A small image classifier, trained from scratch: 48750 training examples.
Rows from block 3 of a small image classifier, named by matrix and row number. Rows with one number belong to one neuron. Each number is 50 + 15 x the weight over its row's rms, rounded and kept within 0 to 99. All counts start at 0.
After each neuron's rows are labels from the 100 images, of 14848, where the neuron reaches its largest size: "strongest on" is what is common among them. Only what is clearly more common there than usual is listed. The data: photos of arthropod specimens (BIOSCAN-5M). In brackets: how many of the 100, against the usual share in percent.
# gate: MLP gate (model.blocks.3.mlp.gate.weight, 1280x320), inputs 80-159
# fc1: MLP up (model.blocks.3.mlp.fc1.weight, 1280x320), inputs 80-159
# fc2: MLP down (model.blocks.3.mlp.fc2.weight, 320x1280, transposed), outputs 80-159

gate.637:42 81 68 51 79 64 61 44 19 27 59 30 71 61 53 37 42 80 62 43 37 46 33 80 38 48 49 35 54 24 67 82 52 29 41 69 47 46 34 27 52 39 31 51 61 36 20 59 43 32 57 11 41 76 47 63 48 54 36 55 65 62 58 81 79 46 50 28 76 46 48 39 74 57 43 28 63 47 75 40
fc1.637:71 57 66 55 34 31 62 47 80 37 56 65 45 49 24 31 46 48 49 57 46 50 48 28 36 38 59 53 63 62 31 27 42 58 24 55 64 43 39 50 40 48 61 65 60 60 49 43 55 56 58 68 53 67 46 28 50 48 54 17 32 17 76 37 56 57 47 48 28 86 57 30 15 55 63 63 66 45 30 44
fc2.637:40 47 42 44 38 32 60 44 68 62 47 41 41 46 67 55 51 57 63 53 40 75 56 37 28 41 51 39 52 39 62 50 34 51 52 40 63 56 85 23 95 12 53 55 30 59 66 67 33 32 71 62 40 60 74 31 23 36 31 34 50 63 59 60 44 30 48 26 65 34 55 37 31 47 39 60 62 52 16 57
strongest on: order Diptera (70 vs 30.7)

gate.140:52 57 52 39 69 32 52 28 39 42 21 40 59 74 42 67 67 70 41 32 57 30 49 68 50 42 57 27 42 19 45 53 56 41 43 40 53 30 50 63 57 50 47 58 55 39 61 68 26 48 72 56 49 73 61 95 48 41 46 45 88 73 79 61 75 65 65 52 47 49 58 48 60 77 37 35 38 67 50 48
fc1.140:54 34 43 40 28 44 55 69 81 39 52 65 64 66 73 63 55 51 65 70 79 56 49 82 77 42 45 57 69 46 62 82 74 56 61 49 70 42 51 58 61 61 59 30 63 51 49 74 58 68 11 57 69 74 39 54 43 72 60 66 44 67 52 24 50 59 39 54 40 37 64 33 77 40 41 58 50 31 36 80
fc2.140:56 59 93 86 61 74 36 46 56 72 57 62 39 44 60 54 34 42 40 80 44 67 61 14 61 36 38 56 64 71 69 27 58 36 51 30 55 45 81 49 39 41 61 48 53 48 57 56 49 55 47 46 59 37 50 36 47 57 39 51 68 41 21 45 35 61 44 46 41 74 84 44 71 32 56 68 28 60 51 51
strongest on: order Coleoptera (68 vs 16.8); family Ptilodactylidae (29 vs 0.8)

gate.186:31 88 35 66 41 46 66 47 59 71 49 60 45 55 71 48 37 54 17 46 60 64 43 39 46 52 25 21 41 63 45 50 25 52 23 65 57 30 14 29 23 38 53 53 34 60 23 59 54 38 53 59 40 48 37 53 63 20 73 31 45 36 10 41 40 32 44 65 48 66 37 61 60 44 70 57 35 38 42 37
fc1.186:37 60 72 37 48 47 48 48 41 64 65 43 53 46 66 66 70 32 57 45 60 36 63 68 16 35 55 47 24 56 58 58 57 48 57 54 80 52 37 70 59 57 32 29 29 52 36 45 46 41 49 30 39 42 61 42 64 77 40 37 27 69 64 48 42 70 45 27 40 54 34 58 64 24 38 15 38 47 25 42
fc2.186:62 60 66 44 44 25 38 52 47 76 57 71 46 42 48 24 77 35 52 70 31 44 55 20 24 43 65 56 45 52 41 67 49 60 38 24 37 77 68 64 63 57 33 80 42 53 71 58 58 47 71 64 54 55 79 33 58 31 50 30 35 47 31 54 45 31 57 42 58 43 66 53 49 63 63 31 45 47 62 79
strongest on: order Lepidoptera (26 vs 7.3)

gate.493:46 34 40 32 48 42 42 38 61 63 49 42 55 61 20 70 51 46 43 52 70 67 42 31 68 56 41 47 50 63 39 60 38 24 49 63 51 57 62 29 53 43 58 31 52 47 27 34 45 40 43 61 30 41 54 34 58 41 89 30 19 41 31 43 68 40 70 79 69 53 34 55 56 42 74 88 38 55 41 62
fc1.493:54 41 47 66 47 67 53 39 43 47 08 49 48 41 73 55 61 60 36 58 65 66 59 43 29 47 72 39 26 44 50 51 65 58 40 37 67 46 49 97 52 60 48 36 60 67 47 60 71 70 49 49 73 43 43 59 37 65 25 75 40 68 32 42 42 48 18 33 48 29 63 34 39 56 32 55 64 28 43 44
fc2.493:42 33 45 35 57 62 63 22 46 31 52 41 43 45 66 48 50 42 50 47 38 55 48 72 46 39 32 37 46 63 46 26 30 34 61 33 41 32 78 27 48 43 63 73 50 57 44 72 26 32 56 36 58 42 53 44 62 42 30 38 57 48 36 47 55 52 61 06 39 70 48 62 65 54 73 55 34 39 31 44
strongest on: order Diptera (84 vs 30.7)

gate.577:56 69 67 60 69 46 57 41 53 67 34 24 51 69 44 48 48 54 48 47 54 58 25 72 58 55 37 18 29 36 64 43 46 37 45 55 36 25 32 42 55 30 49 40 57 43 27 56 34 42 44 32 60 72 18 80 29 39 64 67 50 54 39 48 71 58 62 51 73 55 74 39 75 60 30 60 23 60 77 48
fc1.577:40 44 43 42 78 61 47 35 32 65 54 50 33 53 69 72 65 57 75 25 27 70 38 43 46 39 11 68 48 66 38 48 56 24 56 58 49 65 67 45 32 56 52 54 76 40 38 24 44 57 73 46 45 32 72 69 47 17 35 40 74 86 53 60 34 41 31 34 55 28 58 61 48 18 49 57 45 64 45 22
fc2.577:63 65 55 37 53 34 58 25 44 50 75 46 64 61 60 72 55 60 47 40 50 22 40 82 43 75 23 60 30 51 30 60 42 38 78 65 59 48 55 70 74 59 25 54 63 37 16 45 46 57 38 50 46 76 43 39 44 55 62 14 42 43 43 63 75 57 37 47 44 45 43 36 73 62 49 66 34 24 61 77
strongest on: order Coleoptera (42 vs 16.8)

gate.719:64 50 73 72 59 67 47 62 30 42 26 43 50 36 44 32 63 64 70 46 76 70 30 42 55 69 48 53 76 61 76 62 28 64 66 46 47 73 70 22 40 66 51 42 69 29 49 32 51 60 48 55 38 50 31 36 37 45 52 59 27 58 25 38 66 36 25 45 55 43 34 51 60 36 60 45 71 56 74 58
fc1.719:44 51 47 80 56 59 70 54 41 55 31 23 53 38 47 55 36 57 43 32 85 66 33 53 57 44 67 55 41 61 49 43 39 48 52 40 36 63 57 54 48 48 38 32 68 41 47 37 35 58 41 46 28 36 22 64 43 89 59 64 54 70 54 19 48 65 61 57 44 48 34 82 56 45 18 45 34 47 61 51
fc2.719:66 45 64 47 42 40 69 46 70 68 53 70 37 46 77 39 58 17 39 60 40 37 59 61 50 64 25 55 28 71 45 75 59 51 37 48 48 64 41 65 72 57 95 08 34 65 62 73 49 42 52 59 36 32 33 57 55 48 10 56 30 50 35 56 50 39 46 51 53 53 68 11 40 60 56 40 42 59 56 56
strongest on: order Coleoptera (40 vs 16.8); order Lepidoptera (36 vs 7.3)

gate.357:47 67 42 34 51 33 46 53 50 48 56 71 60 39 56 48 20 60 71 46 49 38 47 48 22 21 56 68 62 44 87 38 37 64 55 59 58 37 44 13 39 38 27 61 52 64 39 34 48 53 27 55 49 51 90 18 22 59 48 41 35 42 64 66 44 44 57 52 56 57 70 54 43 53 18 59 63 61 36 61
fc1.357:50 44 52 49 50 78 34 36 64 47 47 49 47 57 52 18 56 42 65 45 06 71 46 28 61 50 54 52 70 52 42 41 46 50 55 35 70 80 85 48 48 62 73 49 47 53 57 58 20 58 81 61 27 46 57 50 55 39 44 66 76 66 61 53 52 56 13 46 46 41 67 55 35 64 64 56 73 35 45 44
fc2.357:37 67 75 60 47 59 65 49 22 60 50 34 45 55 42 45 57 78 27 42 60 30 52 60 58 72 63 54 65 34 56 69 63 45 68 36 46 53 54 71 43 26 31 24 52 19 52 64 55 56 43 66 23 72 49 80 48 68 76 51 57 41 53 47 62 43 28 42 35 76 70 43 59 61 57 19 24 46 39 56
strongest on: order Lepidoptera (28 vs 7.3)

gate.8:43 58 52 53 46 65 56 70 42 40 54 54 77 43 86 54 57 60 44 43 63 54 59 56 45 36 55 35 70 20 75 58 78 71 39 59 31 45 35 55 45 42 40 61 51 38 50 62 58 22 52 39 57 53 42 50 63 60 73 37 45 49 53 52 44 60 61 59 54 44 50 65 56 78 39 49 43 39 65 44
fc1.8:56 77 50 70 57 59 49 64 64 44 29 42 52 62 86 24 74 47 68 41 32 29 47 83 47 47 31 50 50 59 62 58 50 37 61 61 48 77 51 38 66 29 48 69 43 66 51 60 34 58 42 41 66 63 25 43 50 67 16 34 47 37 34 59 60 54 41 57 59 66 52 35 54 39 39 66 41 31 66 82
fc2.8:45 72 40 31 37 45 76 53 91 77 14 53 48 48 31 57 37 28 24 53 36 57 52 33 46 61 49 37 43 40 34 14 42 64 27 32 55 35 38 45 47 56 38 49 49 72 49 53 30 47 45 55 57 48 41 34 40 56 43 26 57 28 20 37 35 60 72 37 51 61 72 47 37 56 50 92 29 46 52 37
strongest on: order Diptera (94 vs 30.7)

gate.0:47 60 13 70 48 56 69 46 41 09 43 49 47 55 72 48 40 63 57 63 42 58 30 68 47 56 23 48 58 47 51 39 24 45 38 68 25 59 35 28 36 39 46 77 38 71 53 54 54 45 39 57 67 67 44 39 55 39 27 42 50 66 32 64 73 28 77 46 63 58 69 49 23 45 63 87 29 43 55 60
fc1.0:53 54 74 49 35 45 43 60 49 69 56 45 45 47 64 70 57 42 41 44 64 50 69 56 45 52 36 61 53 60 67 54 64 63 71 48 68 57 72 62 39 68 73 39 40 40 70 61 50 57 57 42 32 54 66 61 52 62 83 38 19 33 34 23 58 58 45 64 35 44 48 49 68 46 57 34 51 50 53 60
fc2.0:52 57 63 54 51 72 36 72 34 42 29 45 47 40 55 33 64 68 57 28 70 45 55 31 39 57 50 43 43 08 46 33 54 60 36 36 40 16 43 33 62 45 49 83 63 39 54 22 54 53 63 69 66 41 58 55 44 16 52 53 71 49 39 47 25 34 51 41 52 49 62 64 55 41 70 60 04 46 48 50
strongest on: order Coleoptera (63 vs 16.8)

gate.611:54 49 54 50 39 25 83 61 46 49 38 54 23 41 53 57 46 61 49 35 57 44 52 61 36 60 99 37 49 33 25 35 58 75 42 58 46 19 37 63 36 36 29 59 30 84 68 53 33 64 58 50 37 35 40 56 47 58 35 44 59 23 23 63 46 43 54 47 40 28 46 79 64 11 35 37 67 36 51 21
fc1.611:39 65 28 58 51 34 51 32 66 53 57 73 42 43 71 40 61 39 44 69 63 63 55 47 33 20 41 37 65 38 81 64 60 46 56 54 64 31 52 43 87 49 53 73 31 50 30 47 44 50 46 46 52 48 27 34 52 35 59 86 64 85 66 37 57 35 48 90 52 80 27 41 60 58 40 44 34 83 37 61
fc2.611:39 37 52 67 42 38 46 45 49 53 37 43 46 50 51 36 40 70 51 67 74 61 45 34 60 63 50 57 44 19 59 58 45 49 43 45 58 76 43 52 50 60 66 51 54 35 48 52 49 50 22 61 71 50 73 38 39 22 94 42 27 68 74 38 50 49 98 56 53 29 48 59 50 57 51 59 50 49 59 64
strongest on: order Hemiptera (28 vs 11.3)

gate.458:42 52 59 40 43 26 53 60 48 44 72 68 40 39 14 81 36 63 43 64 55 59 48 29 67 65 54 47 48 53 31 73 51 49 66 22 39 53 50 48 49 59 58 68 40 49 46 57 27 30 74 46 59 58 57 32 65 38 68 74 31 42 48 83 64 41 68 42 61 39 50 69 55 72 45 48 68 50 43 53
fc1.458:40 57 30 59 41 96 49 59 56 66 57 07 57 47 69 26 72 42 68 52 64 88 64 44 51 22 31 51 58 30 78 44 52 30 66 75 47 75 37 38 16 62 55 67 49 47 41 40 53 45 43 32 49 60 37 61 41 49 30 42 53 46 38 35 52 63 42 37 50 62 42 53 46 38 61 62 41 31 52 81
fc2.458:44 18 39 40 29 35 24 44 51 34 31 58 53 42 37 49 41 40 63 49 54 60 81 52 54 40 59 68 72 57 63 41 55 54 59 46 72 39 58 55 54 72 66 57 32 52 75 59 57 44 81 48 47 40 73 41 50 62 43 78 59 46 77 64 31 59 78 47 51 52 20 59 49 52 57 37 82 57 65 47
strongest on: order Hymenoptera (65 vs 20.4)

gate.193:69 43 76 47 64 47 43 56 48 41 13 47 55 56 63 26 61 66 55 40 35 55 41 50 29 38 87 36 62 60 53 65 43 34 15 72 67 41 78 70 63 53 35 49 22 45 63 50 63 56 41 30 50 56 53 49 48 70 12 26 68 56 62 69 59 70 59 33 58 47 88 44 62 43 18 67 63 31 45 37
fc1.193:43 55 50 62 39 42 45 38 40 46 49 55 32 19 42 41 42 51 44 80 54 44 54 55 60 25 31 58 55 44 62 31 48 44 48 10 22 60 43 54 30 61 36 62 52 46 35 44 72 70 52 76 56 47 43 41 37 56 35 61 34 40 47 49 56 70 56 44 38 39 21 42 40 68 61 49 44 37 46 75
fc2.193:50 45 82 22 55 49 46 38 35 66 94 53 51 50 56 81 52 57 39 29 57 54 46 26 71 61 40 43 34 33 35 64 31 30 47 59 31 55 58 50 50 66 52 56 49 44 46 61 00 54 58 65 28 55 54 43 45 51 67 20 58 59 71 48 50 37 23 67 58 54 55 70 58 28 61 54 34 47 39 36
strongest on: order Hymenoptera (86 vs 20.4); family Figitidae (26 vs 1.3)

gate.426:69 53 50 46 47 38 57 49 39 29 74 46 55 77 28 53 40 76 29 78 47 44 46 58 66 83 71 47 35 27 68 30 36 60 44 62 50 34 46 47 64 68 60 64 44 63 47 75 53 34 44 45 58 77 32 54 56 46 50 44 49 41 45 84 92 54 55 28 71 54 69 14 61 86 54 64 37 42 62 54
fc1.426:41 55 47 42 64 64 54 45 42 52 15 48 53 50 63 50 60 44 72 16 68 33 33 53 33 41 47 23 70 50 39 61 56 45 53 26 54 58 73 52 49 36 33 27 45 19 42 33 38 81 60 67 35 54 56 68 28 59 29 53 67 66 63 29 45 60 52 53 38 56 49 66 66 45 33 29 57 45 23 21
fc2.426:74 63 51 68 61 62 31 45 49 63 42 60 71 64 79 74 59 54 55 78 52 45 53 36 37 57 32 46 44 54 34 47 53 49 45 22 66 35 54 59 56 36 64 60 52 46 50 42 40 45 62 80 54 53 54 52 62 40 31 58 51 32 45 35 57 40 46 49 43 67 73 73 61 56 85 76 61 36 39 57
strongest on: order Coleoptera (38 vs 16.8)

gate.754:74 48 54 64 84 63 46 32 38 54 46 55 60 71 55 46 61 71 46 68 58 51 16 40 55 55 44 54 66 50 52 51 54 39 33 26 61 66 61 47 54 72 35 30 88 33 43 43 53 59 40 73 37 54 43 65 54 34 36 43 45 49 35 55 65 54 39 48 39 35 57 44 61 43 74 67 72 50 58 82
fc1.754:35 56 70 35 36 59 40 50 55 66 42 29 52 51 35 29 51 49 59 43 29 64 79 41 81 29 45 37 65 39 73 24 67 43 53 56 49 28 62 45 52 40 72 68 32 38 65 79 29 59 64 27 58 62 49 54 28 28 30 54 59 53 51 42 54 45 24 37 50 68 57 27 49 52 47 47 41 58 35 53
fc2.754:64 40 55 46 67 41 55 35 29 19 45 34 70 64 50 65 28 58 54 19 50 41 36 56 32 67 64 59 78 71 31 40 45 62 61 42 73 31 57 55 57 38 10 40 64 28 27 28 53 50 35 75 43 70 57 51 42 33 78 47 69 58 61 38 57 51 51 56 43 46 61 63 71 59 65 70 70 43 32 40
strongest on: order Coleoptera (74 vs 16.8); family Lycidae (25 vs 0.3)

gate.283:51 57 34 64 53 32 75 45 49 49 70 44 57 69 72 54 36 53 50 40 45 56 18 37 18 73 81 49 35 62 43 58 33 52 44 72 40 61 38 32 59 49 29 54 43 63 30 39 72 51 34 56 32 60 52 45 22 05 38 43 56 62 36 53 71 33 35 41 68 24 50 25 71 64 53 34 55 67 72 34
fc1.283:32 43 30 56 42 36 42 72 53 54 75 58 70 40 55 68 41 40 55 73 41 33 38 63 38 77 69 70 49 81 39 84 34 59 54 51 62 45 55 47 40 37 44 50 47 78 28 35 65 29 54 97 15 31 51 24 57 54 44 63 36 57 51 38 35 57 21 53 52 30 57 56 56 55 53 53 62 51 35 48
fc2.283:58 67 47 44 29 24 71 23 67 56 36 60 53 54 43 48 36 17 40 32 65 44 64 56 52 64 41 49 48 45 41 46 55 57 44 57 53 48 59 48 57 84 40 24 33 84 50 39 40 33 49 84 38 41 65 47 63 32 61 28 81 31 66 52 30 46 40 51 63 68 53 33 46 61 35 50 33 53 49 37
strongest on: order Diptera (72 vs 30.7); family Limoniidae (32 vs 1.3)

gate.59:42 73 62 35 45 63 83 62 58 60 89 65 57 48 50 71 34 53 45 38 48 65 43 47 32 56 69 35 58 51 29 66 42 48 35 29 36 57 55 46 27 49 32 32 57 70 27 51 64 39 60 52 12 50 54 60 54 30 98 49 47 58 43 43 45 42 42 38 58 41 49 53 65 53 62 36 59 29 42 06
fc1.59:36 33 45 68 40 42 70 49 72 52 40 36 43 49 28 38 42 49 44 22 52 55 53 24 55 58 69 59 57 64 46 51 53 66 59 48 72 27 41 53 71 64 58 55 50 66 62 61 70 69 36 62 59 48 39 56 23 60 66 59 76 26 53 56 45 23 18 51 50 76 68 31 54 51 59 53 53 57 25 48
fc2.59:48 16 37 54 45 32 38 58 73 15 37 57 47 44 42 51 55 43 57 75 45 45 50 50 45 60 61 62 50 54 71 25 37 77 60 48 64 43 55 48 62 23 57 56 29 74 64 34 48 57 36 61 75 61 43 21 47 38 42 44 76 73 57 58 53 46 48 28 64 49 66 35 48 50 36 75 41 67 83 18
strongest on: order Diptera (93 vs 30.7)

gate.149:61 63 89 25 42 48 55 51 56 52 54 64 59 59 68 61 54 48 22 73 41 58 32 61 50 26 83 70 32 62 39 38 43 23 89 25 44 69 51 32 42 78 37 50 47 73 55 43 45 53 48 44 45 54 52 45 56 54 62 51 53 56 63 32 54 31 50 43 34 28 55 40 44 48 32 58 40 42 68 48
fc1.149:45 58 16 54 53 31 39 46 37 27 06 53 34 50 41 48 46 48 62 43 48 46 58 48 74 60 43 47 73 68 51 58 38 78 50 61 58 60 69 54 58 25 71 39 59 40 20 49 66 55 41 73 23 49 50 58 62 72 61 58 68 72 32 47 48 59 53 52 61 50 67 43 48 51 61 07 57 61 50 76
fc2.149:30 57 57 57 42 37 42 39 64 66 46 51 42 40 52 55 46 63 58 40 29 68 48 32 41 58 64 47 23 25 58 46 35 42 52 38 64 26 74 37 37 47 60 78 65 52 55 39 06 54 43 46 44 62 68 25 55 57 47 68 67 39 36 61 56 65 35 68 54 48 92 61 59 43 35 49 73 59 16 23
strongest on: order Hemiptera (38 vs 11.3)

gate.664:28 47 46 68 72 35 66 43 07 21 46 16 47 48 61 46 39 83 31 45 48 53 44 75 45 53 69 58 44 36 62 61 58 49 23 84 25 37 17 55 64 22 34 50 69 27 47 68 60 59 53 43 59 52 49 64 45 66 35 33 75 47 50 57 65 46 65 42 50 59 59 35 47 57 47 49 34 61 65 45
fc1.664:60 17 21 62 68 55 47 46 29 47 41 53 41 36 62 55 55 44 44 50 35 39 55 57 40 56 46 57 52 20 70 40 39 52 22 61 42 29 22 42 53 57 57 45 32 54 74 39 54 55 70 52 65 52 70 32 57 64 21 36 39 33 37 58 58 49 57 48 61 67 55 27 26 57 52 77 31 80 62 41
fc2.664:48 67 76 45 64 34 45 36 41 63 47 50 63 37 43 78 40 45 67 57 68 57 49 72 13 41 73 72 42 35 37 58 43 41 54 47 72 27 43 34 50 24 36 42 59 57 31 36 58 29 64 40 62 47 76 53 54 81 50 51 57 32 40 50 41 67 59 55 73 31 60 41 56 51 41 50 42 43 57 15
strongest on: order Diptera (80 vs 30.7)

gate.368:47 42 62 62 72 66 61 50 30 55 33 43 64 53 55 46 45 56 38 25 52 28 54 73 44 64 52 43 58 56 34 60 59 42 50 72 48 50 35 57 70 22 33 33 63 46 12 53 58 30 37 41 57 53 25 50 58 62 62 15 46 44 38 55 68 29 43 55 65 54 52 38 52 58 69 59 51 32 53 41
fc1.368:65 61 67 50 43 42 37 73 51 37 52 29 56 33 60 43 53 64 76 65 55 60 27 64 74 40 39 50 64 59 56 65 33 55 69 53 39 42 60 27 43 46 58 71 43 39 43 46 35 62 30 30 61 48 40 23 47 48 53 66 40 40 49 48 58 65 75 60 42 37 45 92 48 24 29 58 52 59 68 65
fc2.368:38 36 52 46 71 50 44 76 45 36 56 57 48 37 43 27 49 35 57 44 39 41 44 61 62 27 59 49 66 44 71 64 61 45 37 63 29 33 54 44 31 43 30 60 64 51 49 51 27 76 41 16 60 40 47 38 47 55 69 23 34 46 52 32 42 53 53 39 35 40 51 63 39 53 40 52 75 79 56 76
strongest on: order Hymenoptera (46 vs 20.4)

gate.657:65 33 48 32 50 43 73 36 51 39 66 53 33 39 49 58 33 42 33 28 56 64 32 58 39 58 63 47 17 64 33 30 29 62 54 48 25 47 47 54 25 82 54 22 39 80 32 33 70 49 49 67 40 47 34 29 30 35 82 48 59 32 53 63 51 28 67 37 56 39 58 47 28 48 33 49 50 43 49 30
fc1.657:53 75 55 65 50 26 56 76 62 47 51 45 50 42 28 31 72 62 59 81 37 47 57 82 49 21 57 48 69 60 71 32 66 44 30 28 58 27 62 33 66 36 37 37 51 36 48 83 41 56 53 38 48 62 54 33 53 53 34 42 26 66 49 58 48 62 52 37 49 25 29 35 30 54 50 56 66 63 45 49
fc2.657:64 51 56 72 46 56 84 35 51 47 28 25 37 25 38 53 49 51 47 52 39 42 36 61 45 60 79 52 47 52 33 54 47 33 64 39 47 24 54 40 35 57 77 65 44 57 49 01 28 55 66 26 49 24 62 29 55 31 79 49 53 50 44 60 29 48 91 63 39 70 59 54 60 43 40 60 65 49 37 25
strongest on: order Coleoptera (39 vs 16.8)

gate.335:62 56 75 51 57 45 66 66 56 66 82 58 49 62 84 64 43 54 57 51 44 57 47 59 66 39 48 63 42 66 59 34 67 38 42 78 43 63 46 52 39 58 38 40 46 46 66 31 43 59 44 36 50 53 46 40 23 55 37 50 59 69 31 62 49 50 25 64 32 45 75 49 48 28 30 65 29 43 81 49
fc1.335:49 43 29 74 33 70 52 72 61 80 53 78 26 31 33 08 53 51 50 45 46 50 54 40 73 59 24 29 86 34 76 58 54 41 32 49 52 42 41 51 28 55 78 47 57 58 65 75 16 59 41 42 28 43 67 53 63 43 75 26 45 41 47 73 44 55 42 04 44 59 74 48 44 41 51 40 83 35 64 41
fc2.335:35 41 49 29 45 51 68 38 69 44 21 46 50 41 70 17 52 38 70 27 78 37 55 58 55 40 60 44 65 56 43 38 58 61 21 35 24 38 64 35 51 24 62 62 52 90 46 61 26 52 41 20 62 47 20 33 42 36 35 53 54 33 80 77 59 68 93 53 66 56 61 36 56 53 54 74 44 46 31 31
strongest on: order Hemiptera (28 vs 11.3)

gate.663:53 58 44 39 60 49 49 58 49 33 43 47 50 50 13 54 47 53 41 35 59 08 53 70 66 88 50 52 55 70 29 36 27 30 62 41 45 54 49 40 71 39 39 59 51 45 39 40 45 42 66 37 13 47 46 67 55 34 70 60 61 80 61 61 53 59 58 41 48 46 60 67 56 59 49 40 47 76 64 32
fc1.663:58 46 54 60 89 67 66 49 24 57 68 44 29 55 33 50 47 67 40 19 31 50 41 38 47 75 60 62 44 80 35 50 52 44 60 35 28 89 49 59 46 65 44 50 83 41 38 38 32 53 60 53 27 40 59 70 47 23 64 57 62 64 56 32 50 34 36 33 49 46 67 47 40 51 54 40 47 58 47 03
fc2.663:67 58 46 47 46 43 44 36 92 66 51 25 51 76 61 58 48 43 43 58 57 65 29 40 67 72 38 44 37 52 37 39 31 50 43 60 58 46 51 30 60 74 87 53 44 73 48 46 41 48 54 62 53 47 40 63 65 47 36 60 50 51 42 74 67 52 73 70 61 40 48 36 62 49 51 65 37 40 65 48
strongest on: order Coleoptera (36 vs 16.8)

gate.383:64 66 61 70 63 55 70 58 63 49 70 39 41 58 47 55 51 37 69 45 50 32 42 67 40 48 46 57 65 37 34 23 48 42 58 59 51 48 30 45 54 36 59 69 18 77 54 29 52 47 71 30 82 63 51 47 50 40 55 43 38 47 78 73 59 42 52 61 77 45 75 23 52 28 50 44 39 52 20 36
fc1.383:29 71 31 41 56 54 71 42 54 47 66 65 58 34 66 52 72 36 45 27 62 21 59 89 45 52 59 35 63 48 51 55 54 53 62 20 62 55 68 24 60 85 50 34 45 66 46 53 53 53 40 45 53 31 67 57 49 82 66 42 63 38 30 50 56 97 24 41 33 40 49 63 40 65 30 28 79 24 37 57
fc2.383:41 30 40 34 50 32 67 49 28 43 25 60 50 45 36 43 42 36 70 61 56 41 41 60 48 41 28 63 61 32 69 79 38 44 65 45 47 42 46 44 52 32 44 79 56 62 49 42 53 22 47 48 61 76 60 58 40 33 48 45 76 69 57 78 69 49 87 16 58 25 46 54 42 40 58 69 55 56 34 54
strongest on: order Coleoptera (77 vs 16.8)

gate.660:45 73 48 74 51 18 53 34 53 30 48 35 33 37 32 55 39 60 31 62 38 55 59 43 75 89 55 45 56 37 60 77 32 79 38 68 58 76 59 43 23 45 65 86 30 55 59 63 66 57 58 55 59 65 55 46 66 63 63 65 26 25 40 30 52 53 57 52 65 50 35 44 54 71 46 19 66 52 66 76
fc1.660:62 55 31 37 49 50 52 53 81 57 45 71 45 48 62 54 68 50 62 49 60 54 32 39 65 44 40 57 70 56 59 52 45 30 55 66 88 45 45 57 48 50 55 44 32 80 59 19 60 51 31 33 24 56 35 39 42 62 68 52 48 71 35 74 51 58 42 22 52 46 74 43 74 42 58 88 46 47 44 66
fc2.660:36 45 48 48 35 53 55 35 50 59 20 00 45 53 65 48 21 46 75 67 52 71 57 48 63 63 56 62 50 41 50 49 22 36 66 47 51 37 78 42 37 47 77 66 32 60 63 43 27 45 64 51 63 53 68 44 36 30 55 78 64 67 40 77 34 38 96 89 48 69 24 45 56 45 51 61 38 57 49 21
strongest on: order Hymenoptera (41 vs 20.4)

gate.626:59 41 39 38 27 27 53 49 52 30 42 32 52 52 36 54 46 40 67 58 46 57 35 94 58 39 42 51 55 68 51 60 38 38 42 87 52 63 60 62 28 49 67 56 41 88 43 66 56 39 30 59 52 54 49 24 28 77 32 49 56 62 25 62 51 43 50 14 49 54 47 34 60 46 58 40 46 53 61 39
fc1.626:48 68 37 72 32 50 75 66 45 48 64 70 70 67 38 56 44 52 57 43 24 62 52 17 37 43 52 47 86 54 36 54 65 62 32 49 81 39 68 60 55 43 63 25 39 43 52 40 08 66 50 48 48 52 38 70 33 18 71 40 45 53 66 43 64 42 39 60 41 53 59 47 54 45 40 25 48 35 41 34
fc2.626:35 63 49 77 54 33 47 39 49 59 45 72 55 49 57 63 23 27 33 44 41 57 43 42 50 44 84 58 62 16 50 47 52 43 17 58 50 28 59 68 47 36 38 49 44 53 53 83 32 42 61 52 53 41 78 66 49 56 35 43 62 45 58 37 42 16 22 59 66 63 70 38 54 46 59 30 48 66 65 45
strongest on: order Lepidoptera (27 vs 7.3)

gate.196:34 69 55 71 51 29 65 42 20 66 48 38 41 25 56 43 37 46 71 42 45 65 58 79 26 35 44 64 49 39 56 64 52 62 53 63 15 34 31 43 47 40 45 76 35 45 41 36 45 32 60 49 52 54 60 37 35 35 78 45 44 38 35 82 58 34 49 15 55 36 99 41 42 41 57 43 19 43 50 29
fc1.196:60 49 55 32 54 38 48 43 59 58 32 68 55 60 39 48 43 67 28 43 59 30 38 22 51 61 71 46 60 52 56 14 67 43 57 36 70 45 45 54 46 53 56 43 59 54 56 42 79 59 42 55 41 30 59 56 40 48 28 73 54 54 65 37 37 61 79 24 31 41 38 53 31 68 41 63 69 40 59 56
fc2.196:39 50 64 49 73 65 41 34 41 36 31 28 51 48 32 50 56 48 72 46 58 38 63 53 49 42 58 73 56 28 58 66 58 24 67 43 66 35 93 40 45 39 53 80 71 50 48 45 52 53 54 49 31 55 50 82 59 39 42 45 43 64 55 50 33 28 48 73 51 64 19 54 44 56 78 15 47 72 55 80
strongest on: order Diptera (63 vs 30.7)